A small image VQ-VAE, trained from scratch.
Model: 10M parameters, 48-pixel images, encoder arch resnet, encoder norm batchnorm, encoder activation relu, encoder depths [3, 3, 3], encoder widths [96, 192, 384], decoder norm batchnorm, decoder widths [32, 64, 64, 64].
Training: adamw at rate 0.0011, 8100 steps, batches of 256.
Rows from block 3 of the encoder of a small image VQ-VAE, named by matrix and row number. Rows with one number belong to one channel. Each number is 128 + 24 x the weight over its row's rms, rounded and kept within 0 to 255. All counts start at 0. Numbers have three digits each.
Before each channel's rows are labels from the 100 images, of 14848, where the channel reaches its highest value: "top examples" is what is common among them. Only what is clearly more common there than usual is listed. The data: capsule endoscopy frames (Kvasir-Capsule). In brackets: how many of the 100, against the usual share in percent.
# convs0: first 3x3 conv, stride 2 (encoder.blocks.3.convs.0.weight, 192x96x3x3, each kernel summed), inputs 0-47
# convs1: second 3x3 conv (encoder.blocks.3.convs.1.weight, 192x192x3x3, transposed, each kernel summed), outputs 0-47

top examples: finding: ileocecal valve (26 vs 8.8)
convs0.120:174176135128130114123157116171097143135176145162129169127112116152188134118144052165123097167121127142150117126112118139160131113131119134131169
convs1.120:130169122189171119101119112165131138104124143151105130123129133117147116149125135155158117120144163155135093168124138135140113084138145141134158

top examples: finding: ileocecal valve (36 vs 8.8)
convs0.36:132157153136132157105196114130077079139124122136171139106125111138118158226153117109137142139075106131079132133121137139141133135126133133135137
convs1.36:135098135144079133077142144123124110121077123073127136167097117113137109125114123124139134105151145147109170129114121100118096107085127077121130

top examples: finding: ileocecal valve (35 vs 8.8)
convs0.3:099130120132143095143109132119050090129156155080138130122102079160176136088114107176180148188132094146139122126118130127144160111132137127137156
convs1.3:122097133145065114128141133159118138101066156136107128160072129081107122153084123156151130103145145138122114119129104014126105077103150144131125

top examples: finding: pylorus (30 vs 3.4)
convs0.46:126131153122120126123079171124146109139134091160089130141118149078120136132128149104044149150128145140132122139152131106095128118136097112084130
convs1.46:106092140115110135108123087122127096125119098166126120143096095100126147097155120141117094116143138150072155117128158162136135087109113098099135

top examples: finding: pylorus (32 vs 3.4)
convs0.90:114094133126104129119098129161126135113067113137109131137122126125125123132131114086082136091131125146153112082147112062124133117156096080085119
convs1.90:102108107135132131119131114142132124145120000143130123127122123097105137108133104137111118088137100143113125092134137138117147103127115115078152

top examples: finding: ileocecal valve (28 vs 8.8)
convs0.14:128138126121102119127085137094082108103131111130117131054078182137138116132129100124118128132134115132124115130128081090119124112113000124057131
convs1.14:147187118125161136135153086102128148129128120135126120078109124211147115120135117124127111143135110172125082108140126160160151123118109120093126

top examples: finding: ileocecal valve (42 vs 8.8)
convs0.95:131124125060108128127163130129130116154166135131129076131131127130124127137128141130141135124132127128124131135129224135133119140077176126148130
convs1.95:130131142129124120127121145121119128028128129129119091128120090211149132123115133128139138148132134082129136146122127119129105138123125129140119

top examples: finding: pylorus (26 vs 3.4)
convs0.18:128150153128118116139072140123132166126142117173078127124123124156142081089157137132097123156140153123149116117156122104131168127130110107115161
convs1.18:094132108141174129111135076152144121130111074151156129126120110133128146146112103177140127097159145143080127105160141120137125132124123143124179

top examples: finding: ileocecal valve (50 vs 8.8)
convs0.125:139055123140151106115145115056104119116143129104150132117098100106168137096097120129180132110130115094072105125119124120111123143133128081118111
convs1.125:133124111157141109084111130169114105113110119162134122175102138146108124106116062139095138120111155136128091110124090082066106089089086140129130

top examples: finding: ileocecal valve (28 vs 8.8)
convs0.61:165128129130137124156215069136156133131137117107151129079119100154170122189126089132160131119115066109128120130101111137127104110129104127120128
convs1.61:142136146139173103115110142150130111106136125106121118149130146123155135106149127128130136125140143120105142140114138141115099154097116067136126

top examples: finding: ileocecal valve (33 vs 8.8)
convs0.48:150145119131123109126163096129178102120126136079216104112127089178148128164120108105125128107127127169125133117127101132131114122128117112114132
convs1.48:137140153137094133104133121131119112118129142141134126193093126120162115081122134123128140144148175124117132122130120154097112113086104092116134

top examples: finding: pylorus (26 vs 3.4)
convs0.13:082145187132135171114124131146123112150144173182140110142140161128107114142158085115134101161125108124155136104149128127153175083141132132124128
convs1.13:105107121133154117127127138160119134119117094120117137099089126117084152146119138151112138076150123130112126093122136106097113057128124115127123

top examples: finding: ileocecal valve (45 vs 8.8)
convs0.58:132131124129128129157128144129144149132127132139138106146222115125139136129135140127128106121139139137131106102128129128131130142141141116137128
convs1.58:157162146134131136142145173130128145128118033130143128126129127126133124125136164081109128135127114108176129151119177134137126112130125139112141

top examples: finding: pylorus (30 vs 3.4); finding: foreign body (25 vs 1.6)
convs0.111:132119122148128127135126130128130126127127124129120140125128127129123119094126127128127128126131130129161121120129124126124147128128122127122130
convs1.111:097123123124139105144117050140244120129122041129149117127129106132116134124114119166128127106125137155112122122157133134119129136130123115126148

top examples: finding: pylorus (28 vs 3.4)
convs0.32:099140167118132107134145149121054097126143077168180132149108107169179119155116115145126154195108112101118118126120109127131125103126143105136130
convs1.32:115107124139094124119108139149108130123093116138138118189093122100111136153112079127114134127101133137122093090119074048099118092099094124124133

top examples: finding: ileocecal valve (28 vs 8.8)
convs0.123:131139118126137067113122108145108102145116111141125128074131116134125136198130049120148147115116100125071086112065116124103155142126119141137133
convs1.123:132109138110106085108164125109115179125137129111150127197140129126177125126107139116138161137111141109112129142105134148102111126079148097127093

top examples: finding: pylorus (32 vs 3.4)
convs0.113:120114134093133119095101140127144107182101122153109079156139100109117082144114096073140149137125113110119122114122110111111096110134131078132132
convs1.113:125152111126140138131129123170137141123109022121108119096089116114112128137162123134145118148112141125055151111087129169126113127164141118110143

top examples: finding: pylorus (31 vs 3.4); finding: foreign body (25 vs 1.6)
convs0.88:128117128156127136135110128128119130127071116130123140120127128112124117119130129120122130117130130131165085090133099070126122122134048127037128
convs1.88:094121124117140125135127074127165129135117014127130124126136122120111132120129112137119117096125123153107097109140136140124130127131124110096136

top examples: finding: ileocecal valve (52 vs 8.8)
convs0.41:131132133081092128127143128124130131144197136128129085130128124132132127130128135136131134131128126126127146146116196136131131142000155126140117
convs1.41:123131136129124112128113132126122129000126130127119091129121088169139129124118131128140137144133133085122140141116121121132056136122125136139123

top examples: finding: ileocecal valve (41 vs 8.8)
convs0.39:106130121135122134083115093117076074142139091130176125120120083151115131148142187145133066094187071168112127129126128133156191125121138120135142
convs1.39:136139129121101121192116138130128126116137143091126128008151132071096147131133120143113133128133132109105112125148127161155100165151144149125122

top examples: finding: ileocecal valve (25 vs 8.8)
convs0.71:135145125134128128123131165132121134129177131135134154126127140145111116119136130127129129132101123123123134132128135149214173126128137202127128
convs1.71:137130127122111072147144089133214134128127127112120086123158101143134154140108131180127126107127144124137139202168105117164105127118130127143126

top examples: finding: pylorus (41 vs 3.4)
convs0.86:149130114111124099132111123132155151129141135162130156125122126139130122122134134117121122129140137137138124125133118120127128135128097118102134
convs1.86:097126121119123109141118005146163098128127118128133125123136094131118127119132112154126121095130132147095131120160132135117127135128124123116188

top examples: finding: pylorus (29 vs 3.4)
convs0.141:106104137127131098130106121053134104124131092126107148117097137085118105118141117105124067092126123132073123132102123123106112119123107137113119
convs1.141:102135115123145123143108000141129117130131124114130128129138124102105134133131104143103075098110136177074130115124126113106135118128127131111152

top examples: finding: pylorus (28 vs 3.4)
convs0.28:128128130111124025126129083163133168143131133127128166120130159159125129128143126131139129134128129140085127125070127129133183144105130221132127
convs1.28:135135143128132127168144000139137130128133123127123127135144122145134146127109133154148121125122138149126139166143117125142124123131137142126152

top examples: finding: ileocecal valve (26 vs 8.8)
convs0.33:111096109114143122092162072182203145148120147108123125131132113140122167115150117125176213105120088097130117134114124123116124119135116131130135
convs1.33:128107152137102141113099150153118105125108109098144138160129147094116120122136101110126121112128102131117108124161140154113109162141146114128134

top examples: finding: ileocecal valve (25 vs 8.8)
convs0.23:109132126122089104050153121123134099118126111130164114174127124120126148090104111081116110127121097130119142101126094132154127118111124125129147
convs1.23:136199103122104103084147124115105120125125156160119112131111146199151135133104136111118147122131128117178148137127111103125128114082113092095133

top examples: finding: pylorus (26 vs 3.4)
convs0.6:107097161123127123171106121082100134142136096140116127119138126115162089091136134129102069154203117096121125124127120121115129145129127126126124
convs1.6:095142126145101138138075122157111142125119112104150123192108129084122122142095101138131108133108160118131090101141106083077121098095110129120111

top examples: finding: pylorus (37 vs 3.4)
convs0.170:118127133176119144124108136137121139131071104141128149159128127131127154128143121128116141120129133149205120082180125109142132128139124117126126
convs1.170:108108108129125118122123122148153114129114047153139126121121094125113122119149099141116118098134126143101125112162136143125128120123125118116143

top examples: finding: ileocecal valve (34 vs 8.8)
convs0.52:142124147140163082131105134136125138148177161129154130105143106136160161158136115126153131085122077139101130128078142154136202160144144101132121
convs1.52:108129120111149065082115129133129138104198128118144129135134122068147130107084151137148143119133153101114149149108128114121070138097141101135108

top examples: finding: pylorus (28 vs 3.4); finding: ileocecal valve (27 vs 8.8)
convs0.157:116124134125129140122116136155113135129095127145116126136131155072129133133123124133124139112141150148134112103132121068127086124123116152073124
convs1.157:122127121114131144150109117120134136130121091145137125140131128078097141129130129133102087065127118146124113114116161177121140114134123042111144

top examples: finding: pylorus (40 vs 3.4)
convs0.133:132120155101090124128085124090113111099096086125128122114070169112126099127131119090126119131125117142085125136135079110108106112107086129123134
convs1.133:142127111124155124135144080132126121122086120096132129120121127114141126143112111131094099129149118196103130127130122120150143099111100152097161

top examples: finding: pylorus (28 vs 3.4)
convs0.182:125113131122122133124111130143139130122084124128133145125125172104134130133131115108113134118143147142132098107136112034117092110128047144047128
convs1.182:127126124121129150135115112128130130128124081148141102127135119099087141117135111135099085078125127145113079120141143167132132116129117061084127

top examples: finding: ileocecal valve (55 vs 8.8)
convs0.56:153125146134145116205222161171147109126149150127149113103124093154132133147121168126135121100113152127095116116085131131131150135129125119128132
convs1.56:139140132090132090122123127117121131102179129117132135157140125100106128100122115131116120139121143099083132184114118152140094181142145106131122

top examples: finding: ileocecal valve (45 vs 8.8)
convs0.91:137199132128133122114145171131117099140170148134198135170128160168138132125165151108169128155114128124148133134127141132156177131122136143135164
convs1.91:099113131141087060112130178153126126093072141112115124114071121099112180123127099138120139098143138119120119087117085088102094082099122137146137

top examples: finding: ileocecal valve (48 vs 8.8)
convs0.82:129139127150137128127135110127127133138172138126134098129127089137137137132128131139132132132126125128127182166118195240146153133066181124135119
convs1.82:120135129136123115129115130125129129025131135128125074129126091137135128125125135148134146132130130107124144146115119126132047132121122134162125

top examples: finding: ileocecal valve (42 vs 8.8)
convs0.74:174136123120116144147148157153131112178183150134152118132143134161131103110143123119167157148156118155155139166139139117161165133142139149138138
convs1.74:140129147133164144114137189140140113121126105110132136132111127126132191119119090135124137121159139109124100129105181123112123147110152135136134

top examples: finding: pylorus (31 vs 3.4)
convs0.147:101056143123130138138101108141108151121117114105135113162113141093156127137065114104130139100153080128071136136142122126088132111121131085121133
convs1.147:130123102105093114108109124152126165127134127106137121077089110088111136159143142122134120155126131117020127097097074111127108134122139099119126