From a checkpoint of a small image VQ-VAE.
Data: trained on capsule endoscopy frames (Kvasir-Capsule), 42238 training examples, 49.1 epochs.
Rows from block 4 of the encoder of a small image VQ-VAE, named by matrix and row number. Rows with one number belong to one channel. Each number is 50 + 15 x the weight over its row's rms, rounded and kept within 0 to 99. All counts start at 0.
Before each channel's rows are labels from the 100 images, of 14848, where the channel reaches its highest value: "strongest on" is what is common among them. Only what is clearly more common there than usual is listed. The data: capsule endoscopy frames (Kvasir-Capsule).
# convs0: first 3x3 conv (encoder.blocks.4.convs.0.weight, 192x192x3x3, each kernel summed), inputs 96-191
# convs1: second 3x3 conv (encoder.blocks.4.convs.1.weight, 192x192x3x3, transposed, each kernel summed), outputs 96-191

strongest on: finding: pylorus
convs0.95:65 51 36 47 66 74 57 38 23 38 33 43 41 44 32 63 67 57 50 55 52 54 51 40 54 44 21 52 76 49 48 53 44 55 09 57 41 58 37 50 42 55 41 49 68 49 51 44 43 50 00 42 41 00 50 51 33 34 63 41 32 42 47 51 54 53 54 56 57 54 66 42 54 54 57 33 51 52 43 72 51 58 38 60 37 52 60 47 28 50 44 33 64 35 55 19
convs1.95:38 54 39 67 45 53 44 98 54 70 65 58 79 49 42 26 35 59 79 42 40 28 53 50 45 41 65 49 41 56 54 58 49 30 63 39 48 64 67 57 21 56 60 52 32 48 66 35 51 54 54 74 45 53 55 44 50 76 56 56 23 38 54 23 48 49 23 53 27 59 49 63 29 18 41 54 54 66 25 54 78 59 27 52 39 54 64 51 66 39 26 66 63 31 50 26

strongest on: finding: pylorus
convs0.36:51 48 65 55 40 53 59 44 41 35 78 70 57 51 52 35 49 55 35 30 52 70 79 55 35 49 46 29 37 86 52 47 42 51 38 32 54 46 47 46 61 44 33 49 72 54 53 32 54 49 39 71 39 00 44 40 36 10 52 52 55 46 58 64 50 50 51 50 68 52 58 61 50 59 79 28 49 48 57 55 44 55 63 72 48 53 09 33 44 69 44 24 62 54 49 45
convs1.36:47 19 45 51 45 05 51 66 60 73 66 56 37 50 58 00 44 44 19 50 40 32 57 49 45 41 61 67 50 61 67 60 52 35 56 30 58 53 69 50 61 49 64 50 21 96 69 44 46 31 72 57 51 54 57 55 57 50 08 48 46 46 55 50 54 57 23 31 22 59 36 72 43 36 50 58 37 34 36 40 73 52 17 21 53 61 50 60 99 36 49 37 61 38 50 50

strongest on: finding: blood fresh
convs0.184:75 55 61 47 35 46 45 65 60 44 61 33 27 50 14 39 32 53 40 35 62 39 57 52 42 44 45 84 41 45 48 30 50 59 50 17 78 40 64 42 34 41 37 53 44 37 42 55 54 48 58 57 53 25 18 56 20 23 65 45 47 43 31 51 60 57 11 50 43 50 39 56 43 68 66 38 51 25 46 45 47 39 57 71 46 20 33 57 21 36 57 35 43 32 42 41
convs1.184:29 56 50 34 16 22 38 52 52 48 38 59 32 65 29 65 50 12 48 45 40 76 30 39 38 49 32 59 45 46 59 66 49 47 46 76 47 51 67 46 30 51 31 39 56 55 59 48 58 44 37 43 46 61 33 76 35 66 40 70 56 54 74 17 51 53 36 37 58 55 49 23 31 60 56 50 34 80 37 32 43 77 28 33 33 64 58 46 31 35 66 45 46 64 52 54

strongest on: finding: pylorus
convs0.182:61 47 43 49 64 21 59 33 53 53 69 48 44 42 33 19 28 48 48 36 59 44 50 57 49 42 56 55 24 64 60 22 50 41 63 25 65 37 51 30 51 44 05 33 42 37 32 55 50 34 43 88 45 21 41 49 33 35 54 48 59 55 11 55 43 57 19 57 52 27 36 92 56 38 74 48 39 35 74 57 68 40 67 50 44 26 44 52 30 33 43 45 48 18 65 42
convs1.182:37 45 52 12 16 54 43 61 52 71 46 69 39 46 75 57 66 34 57 35 32 50 27 47 10 56 18 64 62 35 54 47 43 38 45 65 44 52 59 31 50 48 46 40 53 81 54 21 35 22 69 49 42 48 42 54 56 56 44 48 50 44 74 52 55 55 56 44 46 44 45 34 44 75 52 46 10 55 33 40 38 64 37 40 50 62 55 46 64 46 77 33 88 36 53 83

strongest on: finding: pylorus
convs0.75:79 30 61 57 11 31 52 15 54 48 37 17 50 49 48 47 47 59 54 81 50 72 45 54 46 56 29 44 47 45 63 50 61 34 48 56 56 68 61 62 45 61 35 49 28 29 44 42 57 50 54 58 61 42 43 49 72 43 67 40 72 56 36 44 51 51 46 36 81 46 25 44 43 40 53 61 54 36 36 73 34 40 34 54 52 45 58 32 14 15 50 41 49 28 59 62
convs1.75:37 59 52 55 55 46 58 46 42 41 43 42 52 29 71 59 26 44 52 58 44 43 49 50 57 47 05 99 73 32 24 33 59 44 55 47 59 39 42 47 49 48 45 49 59 39 22 37 36 50 48 23 50 47 47 54 49 57 38 28 38 48 61 32 50 50 56 48 20 49 44 70 31 61 35 48 42 50 45 47 15 55 36 48 50 46 62 49 02 45 50 53 77 34 53 49

strongest on: finding: blood fresh
convs0.44:41 54 57 51 53 30 52 51 99 45 69 62 50 53 36 53 21 41 32 14 54 29 55 48 41 45 54 80 31 35 56 50 52 60 51 54 52 69 69 52 49 53 49 50 54 48 53 50 47 51 46 65 51 32 22 70 41 40 66 55 65 41 61 54 50 52 43 58 39 61 64 69 50 39 47 49 47 62 62 00 54 68 61 64 46 49 42 38 25 72 35 43 07 25 64 63
convs1.44:63 60 46 26 77 26 50 52 69 53 63 42 24 38 40 25 51 11 28 73 67 58 41 50 49 54 37 42 18 94 36 54 50 56 49 00 60 59 51 48 39 76 26 45 65 78 31 51 88 57 64 20 42 58 43 69 21 29 60 59 20 65 46 40 42 47 48 67 46 44 52 30 48 46 57 43 54 56 43 65 43 77 49 60 41 48 36 39 52 42 55 54 61 67 51 45

strongest on: finding: blood fresh
convs0.62:53 44 51 43 72 64 50 40 37 47 36 43 30 49 44 55 63 51 58 45 40 55 31 71 68 44 49 39 52 54 91 46 58 69 41 42 56 11 18 50 65 47 39 47 53 40 54 17 64 53 72 32 55 81 35 34 53 66 57 45 73 45 45 74 49 39 56 47 49 87 74 19 56 42 32 47 46 39 56 65 45 64 66 50 50 52 40 59 57 67 85 81 79 56 45 56
convs1.62:45 50 44 27 64 01 47 62 69 56 68 51 66 75 05 53 56 54 36 62 46 44 58 53 52 45 68 34 60 82 57 48 36 30 73 56 49 35 53 38 56 41 48 48 21 63 35 58 69 46 81 82 32 57 35 68 37 55 35 47 49 54 32 48 46 49 55 54 45 56 56 19 42 71 49 51 50 30 27 52 93 56 45 37 43 64 55 50 63 54 51 52 20 36 67 46

strongest on: finding: blood fresh
convs0.74:34 45 55 62 42 37 49 62 39 72 50 67 44 50 64 55 59 38 42 55 62 49 64 55 51 44 55 00 53 65 53 45 53 44 60 22 39 00 22 55 49 10 51 54 51 74 41 51 48 52 79 35 59 46 52 48 27 37 46 59 49 49 58 39 45 61 41 50 53 45 39 53 47 58 41 45 49 32 37 35 78 61 41 54 46 30 64 63 66 69 55 39 73 30 44 70
convs1.74:65 65 48 65 68 49 41 38 26 06 64 63 57 60 69 46 32 53 45 47 47 60 48 41 56 60 47 41 54 40 56 45 54 52 31 27 34 55 36 49 55 70 22 41 34 40 36 19 32 57 45 56 54 60 61 34 41 53 40 49 38 59 38 84 49 54 26 60 41 67 30 50 34 50 67 41 26 06 52 51 48 72 56 38 67 47 27 51 70 78 43 47 30 76 30 51

strongest on: finding: blood fresh
convs0.81:37 41 58 46 20 44 49 53 66 45 46 17 31 45 30 74 16 57 49 54 49 53 45 37 43 54 57 60 47 46 41 58 56 50 53 29 48 61 21 47 42 40 57 47 38 37 52 29 48 47 54 53 56 12 07 47 48 56 49 34 20 49 46 41 50 50 02 14 63 44 38 51 53 62 65 58 56 67 24 42 59 38 32 41 52 50 70 42 42 41 49 10 68 00 60 85
convs1.81:49 72 50 85 87 72 48 40 49 56 87 51 44 38 51 29 29 30 31 58 50 93 44 49 33 37 33 57 37 54 49 67 55 59 43 26 43 64 68 56 29 48 24 51 70 57 46 77 54 55 51 43 52 35 54 46 26 40 57 51 28 33 42 42 42 50 32 86 35 42 42 31 42 24 55 43 49 54 52 58 30 52 69 79 45 46 29 50 30 83 43 65 48 81 38 21

strongest on: finding: blood fresh
convs0.191:59 61 50 59 62 36 60 37 88 46 68 69 49 49 40 36 41 48 02 16 61 36 42 52 37 49 26 50 38 41 57 38 47 43 59 19 51 42 28 51 51 47 20 52 32 62 50 61 43 50 41 82 44 29 43 49 33 34 69 58 71 44 34 47 52 59 51 81 43 39 42 60 51 42 70 36 43 29 71 35 56 51 69 35 48 30 35 53 58 39 47 56 51 36 53 54
convs1.191:61 32 48 10 40 38 48 43 57 49 40 39 00 53 89 62 59 38 56 31 50 74 50 49 41 59 45 42 45 66 72 34 51 56 44 67 49 35 53 38 52 77 57 49 55 74 55 68 52 51 57 41 48 72 40 54 71 28 59 58 62 56 58 52 53 51 47 26 54 47 53 36 71 57 55 47 34 49 39 51 43 63 41 47 42 61 56 48 85 54 57 26 60 31 47 58

strongest on: finding: pylorus
convs0.168:29 60 53 61 44 45 58 51 26 21 19 63 49 49 56 38 52 57 23 46 52 34 45 59 53 56 31 02 48 33 50 38 64 48 33 32 17 19 39 45 55 53 45 46 46 31 49 41 53 44 51 70 50 71 55 34 00 44 67 45 40 53 45 44 48 52 56 51 49 57 31 56 60 15 30 17 38 45 51 34 33 51 55 51 56 57 48 39 51 32 52 46 65 56 45 38
convs1.168:46 89 42 36 69 41 38 71 60 51 58 11 47 37 07 75 43 52 63 76 41 34 39 50 50 42 62 61 59 64 66 53 45 40 59 50 48 36 41 49 38 40 56 49 14 41 48 37 55 45 91 89 49 52 42 61 58 91 64 36 70 51 38 55 50 49 47 44 17 54 62 50 41 70 49 59 54 43 44 49 99 39 19 42 46 66 62 69 63 38 43 65 88 28 42 44

strongest on: finding: pylorus
convs0.45:45 59 58 46 55 51 48 74 57 47 68 63 51 42 39 69 42 68 42 50 46 47 35 56 53 64 49 34 70 24 70 50 56 38 52 49 54 53 60 49 56 59 65 49 60 63 55 47 55 58 33 53 63 27 58 56 71 47 68 66 45 59 40 43 50 44 63 29 99 49 80 48 52 51 45 61 50 66 56 54 65 65 37 54 36 59 46 75 69 26 63 31 48 64 35 58
convs1.45:53 44 00 64 71 59 44 44 66 26 51 51 49 46 49 46 51 52 41 76 63 54 49 23 15 61 49 32 52 57 55 58 51 49 56 43 08 24 74 59 44 60 52 49 25 77 41 48 64 56 36 70 47 56 39 43 46 57 44 97 43 39 68 41 26 40 40 52 24 28 05 51 13 59 53 20 51 53 58 49 34 46 56 32 57 39 38 47 53 55 35 37 69 69 35 24

strongest on: finding: blood fresh
convs0.5:47 47 36 42 57 56 46 64 58 54 33 48 49 51 50 67 39 65 24 46 46 35 42 41 53 49 56 26 55 46 50 55 55 52 40 33 44 00 24 52 30 51 56 49 30 42 59 49 54 49 68 07 51 94 35 33 40 54 56 53 45 54 52 37 50 50 58 29 61 43 33 58 54 47 34 64 52 44 31 54 50 67 44 56 59 54 48 51 68 49 56 62 05 41 44 51
convs1.5:48 67 48 47 46 55 49 47 41 45 45 38 22 45 57 49 54 41 44 35 54 40 57 37 40 49 71 41 41 51 55 41 47 29 44 29 58 13 31 42 60 53 64 50 69 49 32 45 56 54 95 33 43 36 40 41 47 24 44 73 64 52 58 33 47 50 73 53 66 57 50 36 47 36 37 56 64 18 32 52 61 50 44 42 56 55 40 44 17 21 46 29 53 53 51 66

strongest on: finding: pylorus
convs0.164:27 50 33 59 59 46 51 46 13 61 37 11 46 44 53 64 72 51 44 44 49 60 54 58 44 64 49 39 59 53 00 51 49 40 44 53 59 24 08 53 57 54 39 47 49 51 50 46 40 48 79 66 47 58 72 45 12 59 51 46 71 53 48 44 47 47 83 41 45 53 74 34 64 56 46 59 48 25 54 83 53 49 50 43 63 53 77 57 43 63 55 55 80 22 49 72
convs1.164:66 74 37 79 65 33 48 65 64 11 56 63 46 53 52 34 31 46 50 56 49 38 48 45 44 51 75 42 50 55 16 61 49 70 51 26 35 54 08 59 48 59 70 49 15 26 64 37 89 53 44 32 43 52 47 55 54 75 56 51 15 54 17 26 47 53 19 46 65 60 50 45 18 44 29 39 61 40 61 67 66 41 61 60 59 58 55 52 58 66 50 39 01 41 53 33

strongest on: finding: blood fresh
convs0.155:39 35 41 41 66 61 53 44 44 48 00 51 32 00 51 62 34 50 50 55 39 54 54 43 81 59 60 50 67 48 52 53 55 51 52 57 39 48 32 51 88 46 60 44 49 50 56 40 59 55 53 26 53 72 42 43 41 71 38 22 52 45 40 30 55 45 71 55 66 61 75 01 65 62 26 68 58 50 21 48 47 59 48 46 71 53 51 72 32 57 62 28 64 20 46 55
convs1.155:53 55 40 43 46 36 53 46 38 60 59 53 93 69 09 60 55 34 34 50 58 57 57 53 66 66 46 46 63 59 61 51 50 10 52 41 56 27 53 48 75 63 50 50 44 67 48 84 49 58 45 62 46 45 31 43 19 48 47 54 76 50 49 15 48 49 61 62 26 50 45 43 45 70 80 65 50 47 30 45 66 45 59 55 52 52 36 55 26 45 45 44 29 41 36 51

strongest on: finding: blood fresh
convs0.175:41 26 45 43 56 33 46 30 59 00 31 46 53 50 54 54 73 50 33 19 49 24 41 46 48 41 57 52 29 16 35 46 52 44 62 55 32 59 53 53 46 53 36 46 20 38 50 52 34 52 56 57 47 46 55 44 47 51 68 50 53 50 56 48 52 51 46 21 43 20 23 31 50 44 54 50 51 46 27 34 36 49 77 30 48 47 49 54 18 00 47 29 25 39 51 56
convs1.175:60 73 63 34 41 48 54 47 60 51 49 63 56 47 62 59 63 30 51 43 49 47 43 52 59 56 28 47 59 47 22 21 52 56 19 49 41 45 37 30 45 64 78 46 93 44 55 53 53 48 37 37 50 35 42 53 30 41 32 60 41 43 53 27 50 51 43 42 42 74 53 21 43 83 61 48 56 56 40 54 59 24 22 61 52 67 51 51 39 76 69 39 73 34 47 69

strongest on: finding: blood fresh
convs0.181:42 40 53 36 57 43 42 48 44 63 52 52 62 46 74 48 27 32 35 41 46 47 56 48 60 21 61 32 54 62 59 50 46 43 66 63 34 31 56 46 99 11 44 31 47 63 38 66 60 27 48 45 59 44 58 51 53 52 38 64 53 36 46 35 27 58 56 73 38 37 31 64 42 36 46 38 30 74 62 60 61 37 66 57 51 16 73 73 59 51 45 40 57 12 19 53
convs1.181:66 40 48 72 53 33 58 63 30 00 63 59 52 47 61 62 58 39 50 52 49 53 49 58 57 53 36 47 53 25 50 59 47 49 46 33 51 56 38 34 75 69 30 70 45 48 52 47 41 24 55 50 47 67 57 28 47 49 53 47 47 84 52 58 51 46 55 54 45 54 48 36 70 93 72 33 27 63 52 50 12 77 49 41 48 56 53 48 59 51 52 48 22 50 52 33

strongest on: finding: pylorus
convs0.24:49 67 45 56 59 30 52 42 70 41 40 41 38 65 55 57 50 38 50 63 55 49 18 45 60 64 23 60 61 28 31 38 57 45 19 50 34 30 57 35 56 56 45 38 40 26 50 53 41 42 22 51 58 34 29 49 00 13 60 66 39 56 14 46 48 55 46 29 42 36 59 91 54 36 43 25 42 52 54 34 63 17 29 48 39 47 53 67 39 37 52 25 59 45 44 37
convs1.24:60 49 43 40 54 46 38 63 49 48 56 41 61 58 32 71 61 30 49 39 33 36 50 38 50 38 59 99 79 31 40 53 49 46 46 57 64 44 27 44 15 54 44 58 42 45 56 53 43 22 21 35 46 45 45 35 48 61 57 49 56 39 42 33 47 51 72 43 46 40 43 69 17 63 39 68 19 57 41 71 29 51 31 44 36 55 70 54 49 59 60 24 74 40 59 40

strongest on: finding: pylorus
convs0.70:40 38 52 47 33 51 49 32 36 83 15 24 50 52 37 70 61 62 45 56 50 58 59 48 63 50 57 25 41 56 47 57 55 49 54 45 50 00 16 52 61 29 25 51 37 36 37 55 63 44 64 41 58 68 34 64 58 42 36 42 51 50 64 51 43 51 52 35 42 65 23 11 32 54 49 99 45 34 49 61 68 55 37 59 51 40 68 37 58 53 51 59 46 42 50 74
convs1.70:61 48 47 84 39 46 50 47 50 45 56 68 52 60 83 32 28 44 59 39 44 45 48 52 54 48 45 78 44 28 19 43 63 41 67 38 78 75 34 37 29 49 54 48 52 52 52 33 42 46 31 00 59 60 38 35 50 56 65 30 24 41 53 39 62 51 50 54 86 45 37 69 50 57 26 46 51 37 43 52 08 58 34 63 63 53 47 60 24 51 44 38 36 54 46 49

strongest on: finding: pylorus
convs0.111:90 51 49 47 49 54 47 31 78 25 51 34 40 46 51 69 29 51 52 42 50 52 55 51 59 47 58 76 57 48 21 50 45 42 51 34 51 86 26 50 50 69 52 51 67 35 53 69 45 51 18 45 49 15 43 47 62 41 56 51 95 48 50 54 53 49 36 33 55 39 48 24 46 57 58 50 59 21 49 65 54 34 43 60 46 46 58 42 16 48 46 39 36 20 52 47
convs1.111:35 38 46 54 51 44 61 68 62 58 80 41 44 39 37 35 60 32 33 57 53 64 46 50 64 44 02 35 42 35 18 36 53 32 67 41 70 23 70 55 62 56 33 52 65 48 56 63 48 52 62 44 51 64 34 81 44 55 53 38 37 55 46 30 52 50 39 44 27 38 53 38 26 74 49 49 52 64 52 28 22 52 47 38 49 46 58 53 00 33 30 47 65 66 55 27

strongest on: finding: blood fresh
convs0.98:72 40 46 49 51 70 48 37 33 47 30 39 65 67 61 65 48 81 06 65 48 42 53 41 64 45 67 33 67 55 64 43 49 48 51 43 34 17 20 36 37 52 60 47 22 40 51 24 42 48 45 30 43 53 62 53 60 15 50 53 51 48 61 43 47 48 46 63 62 30 33 83 61 32 30 59 40 35 43 56 53 82 51 62 44 57 53 45 74 63 49 49 21 38 46 45
convs1.98:67 41 41 48 50 54 50 49 59 29 50 61 17 50 77 45 55 45 14 27 48 28 51 32 44 45 41 30 62 49 57 34 51 36 48 21 54 14 31 44 55 38 88 42 55 46 45 34 75 53 65 25 46 68 42 34 46 33 49 55 43 33 54 51 55 49 49 40 80 54 47 50 43 49 53 46 69 13 35 39 37 71 22 34 60 37 43 52 59 32 52 31 54 54 34 70

strongest on: finding: pylorus
convs0.174:35 28 56 50 50 46 54 27 47 21 64 62 49 53 56 64 31 49 42 16 55 23 63 41 47 44 48 54 59 48 67 51 44 54 46 52 48 47 53 46 47 49 53 50 42 38 55 37 45 50 14 44 55 03 42 51 42 20 57 54 77 45 44 55 48 55 47 47 54 49 52 51 56 49 63 34 47 53 46 19 49 76 46 65 35 53 57 49 69 55 44 09 46 17 44 46
convs1.174:74 58 52 60 56 54 56 71 59 32 64 64 62 41 92 34 57 71 55 58 54 61 51 57 29 54 37 38 61 73 50 66 59 37 54 22 34 22 54 48 75 79 45 50 61 76 64 44 20 52 25 71 56 74 61 17 56 69 49 47 45 55 57 53 51 50 16 63 46 50 48 56 71 68 71 29 44 55 61 57 51 55 34 53 53 69 27 57 39 50 47 69 70 35 23 27

strongest on: finding: blood fresh
convs0.77:44 36 47 57 58 13 55 49 23 66 40 53 10 34 79 56 55 23 42 36 62 48 50 43 58 45 74 28 55 55 45 44 52 55 57 48 50 00 23 47 51 09 55 47 52 64 34 55 32 38 45 10 52 49 38 60 48 44 44 42 65 44 50 51 35 59 54 55 47 46 61 44 43 51 40 44 42 59 59 55 55 53 47 47 28 09 61 63 53 49 38 41 37 52 35 42
convs1.77:47 52 53 69 47 44 48 78 13 13 75 57 78 70 46 39 41 62 31 53 37 41 42 56 35 39 39 45 81 38 49 57 49 39 48 40 46 47 44 35 61 70 65 35 38 61 74 35 30 34 41 57 50 50 62 16 62 66 70 52 49 40 41 91 59 59 38 60 45 55 42 93 42 77 63 29 56 26 42 57 60 56 44 59 41 66 57 51 82 70 52 52 38 33 46 38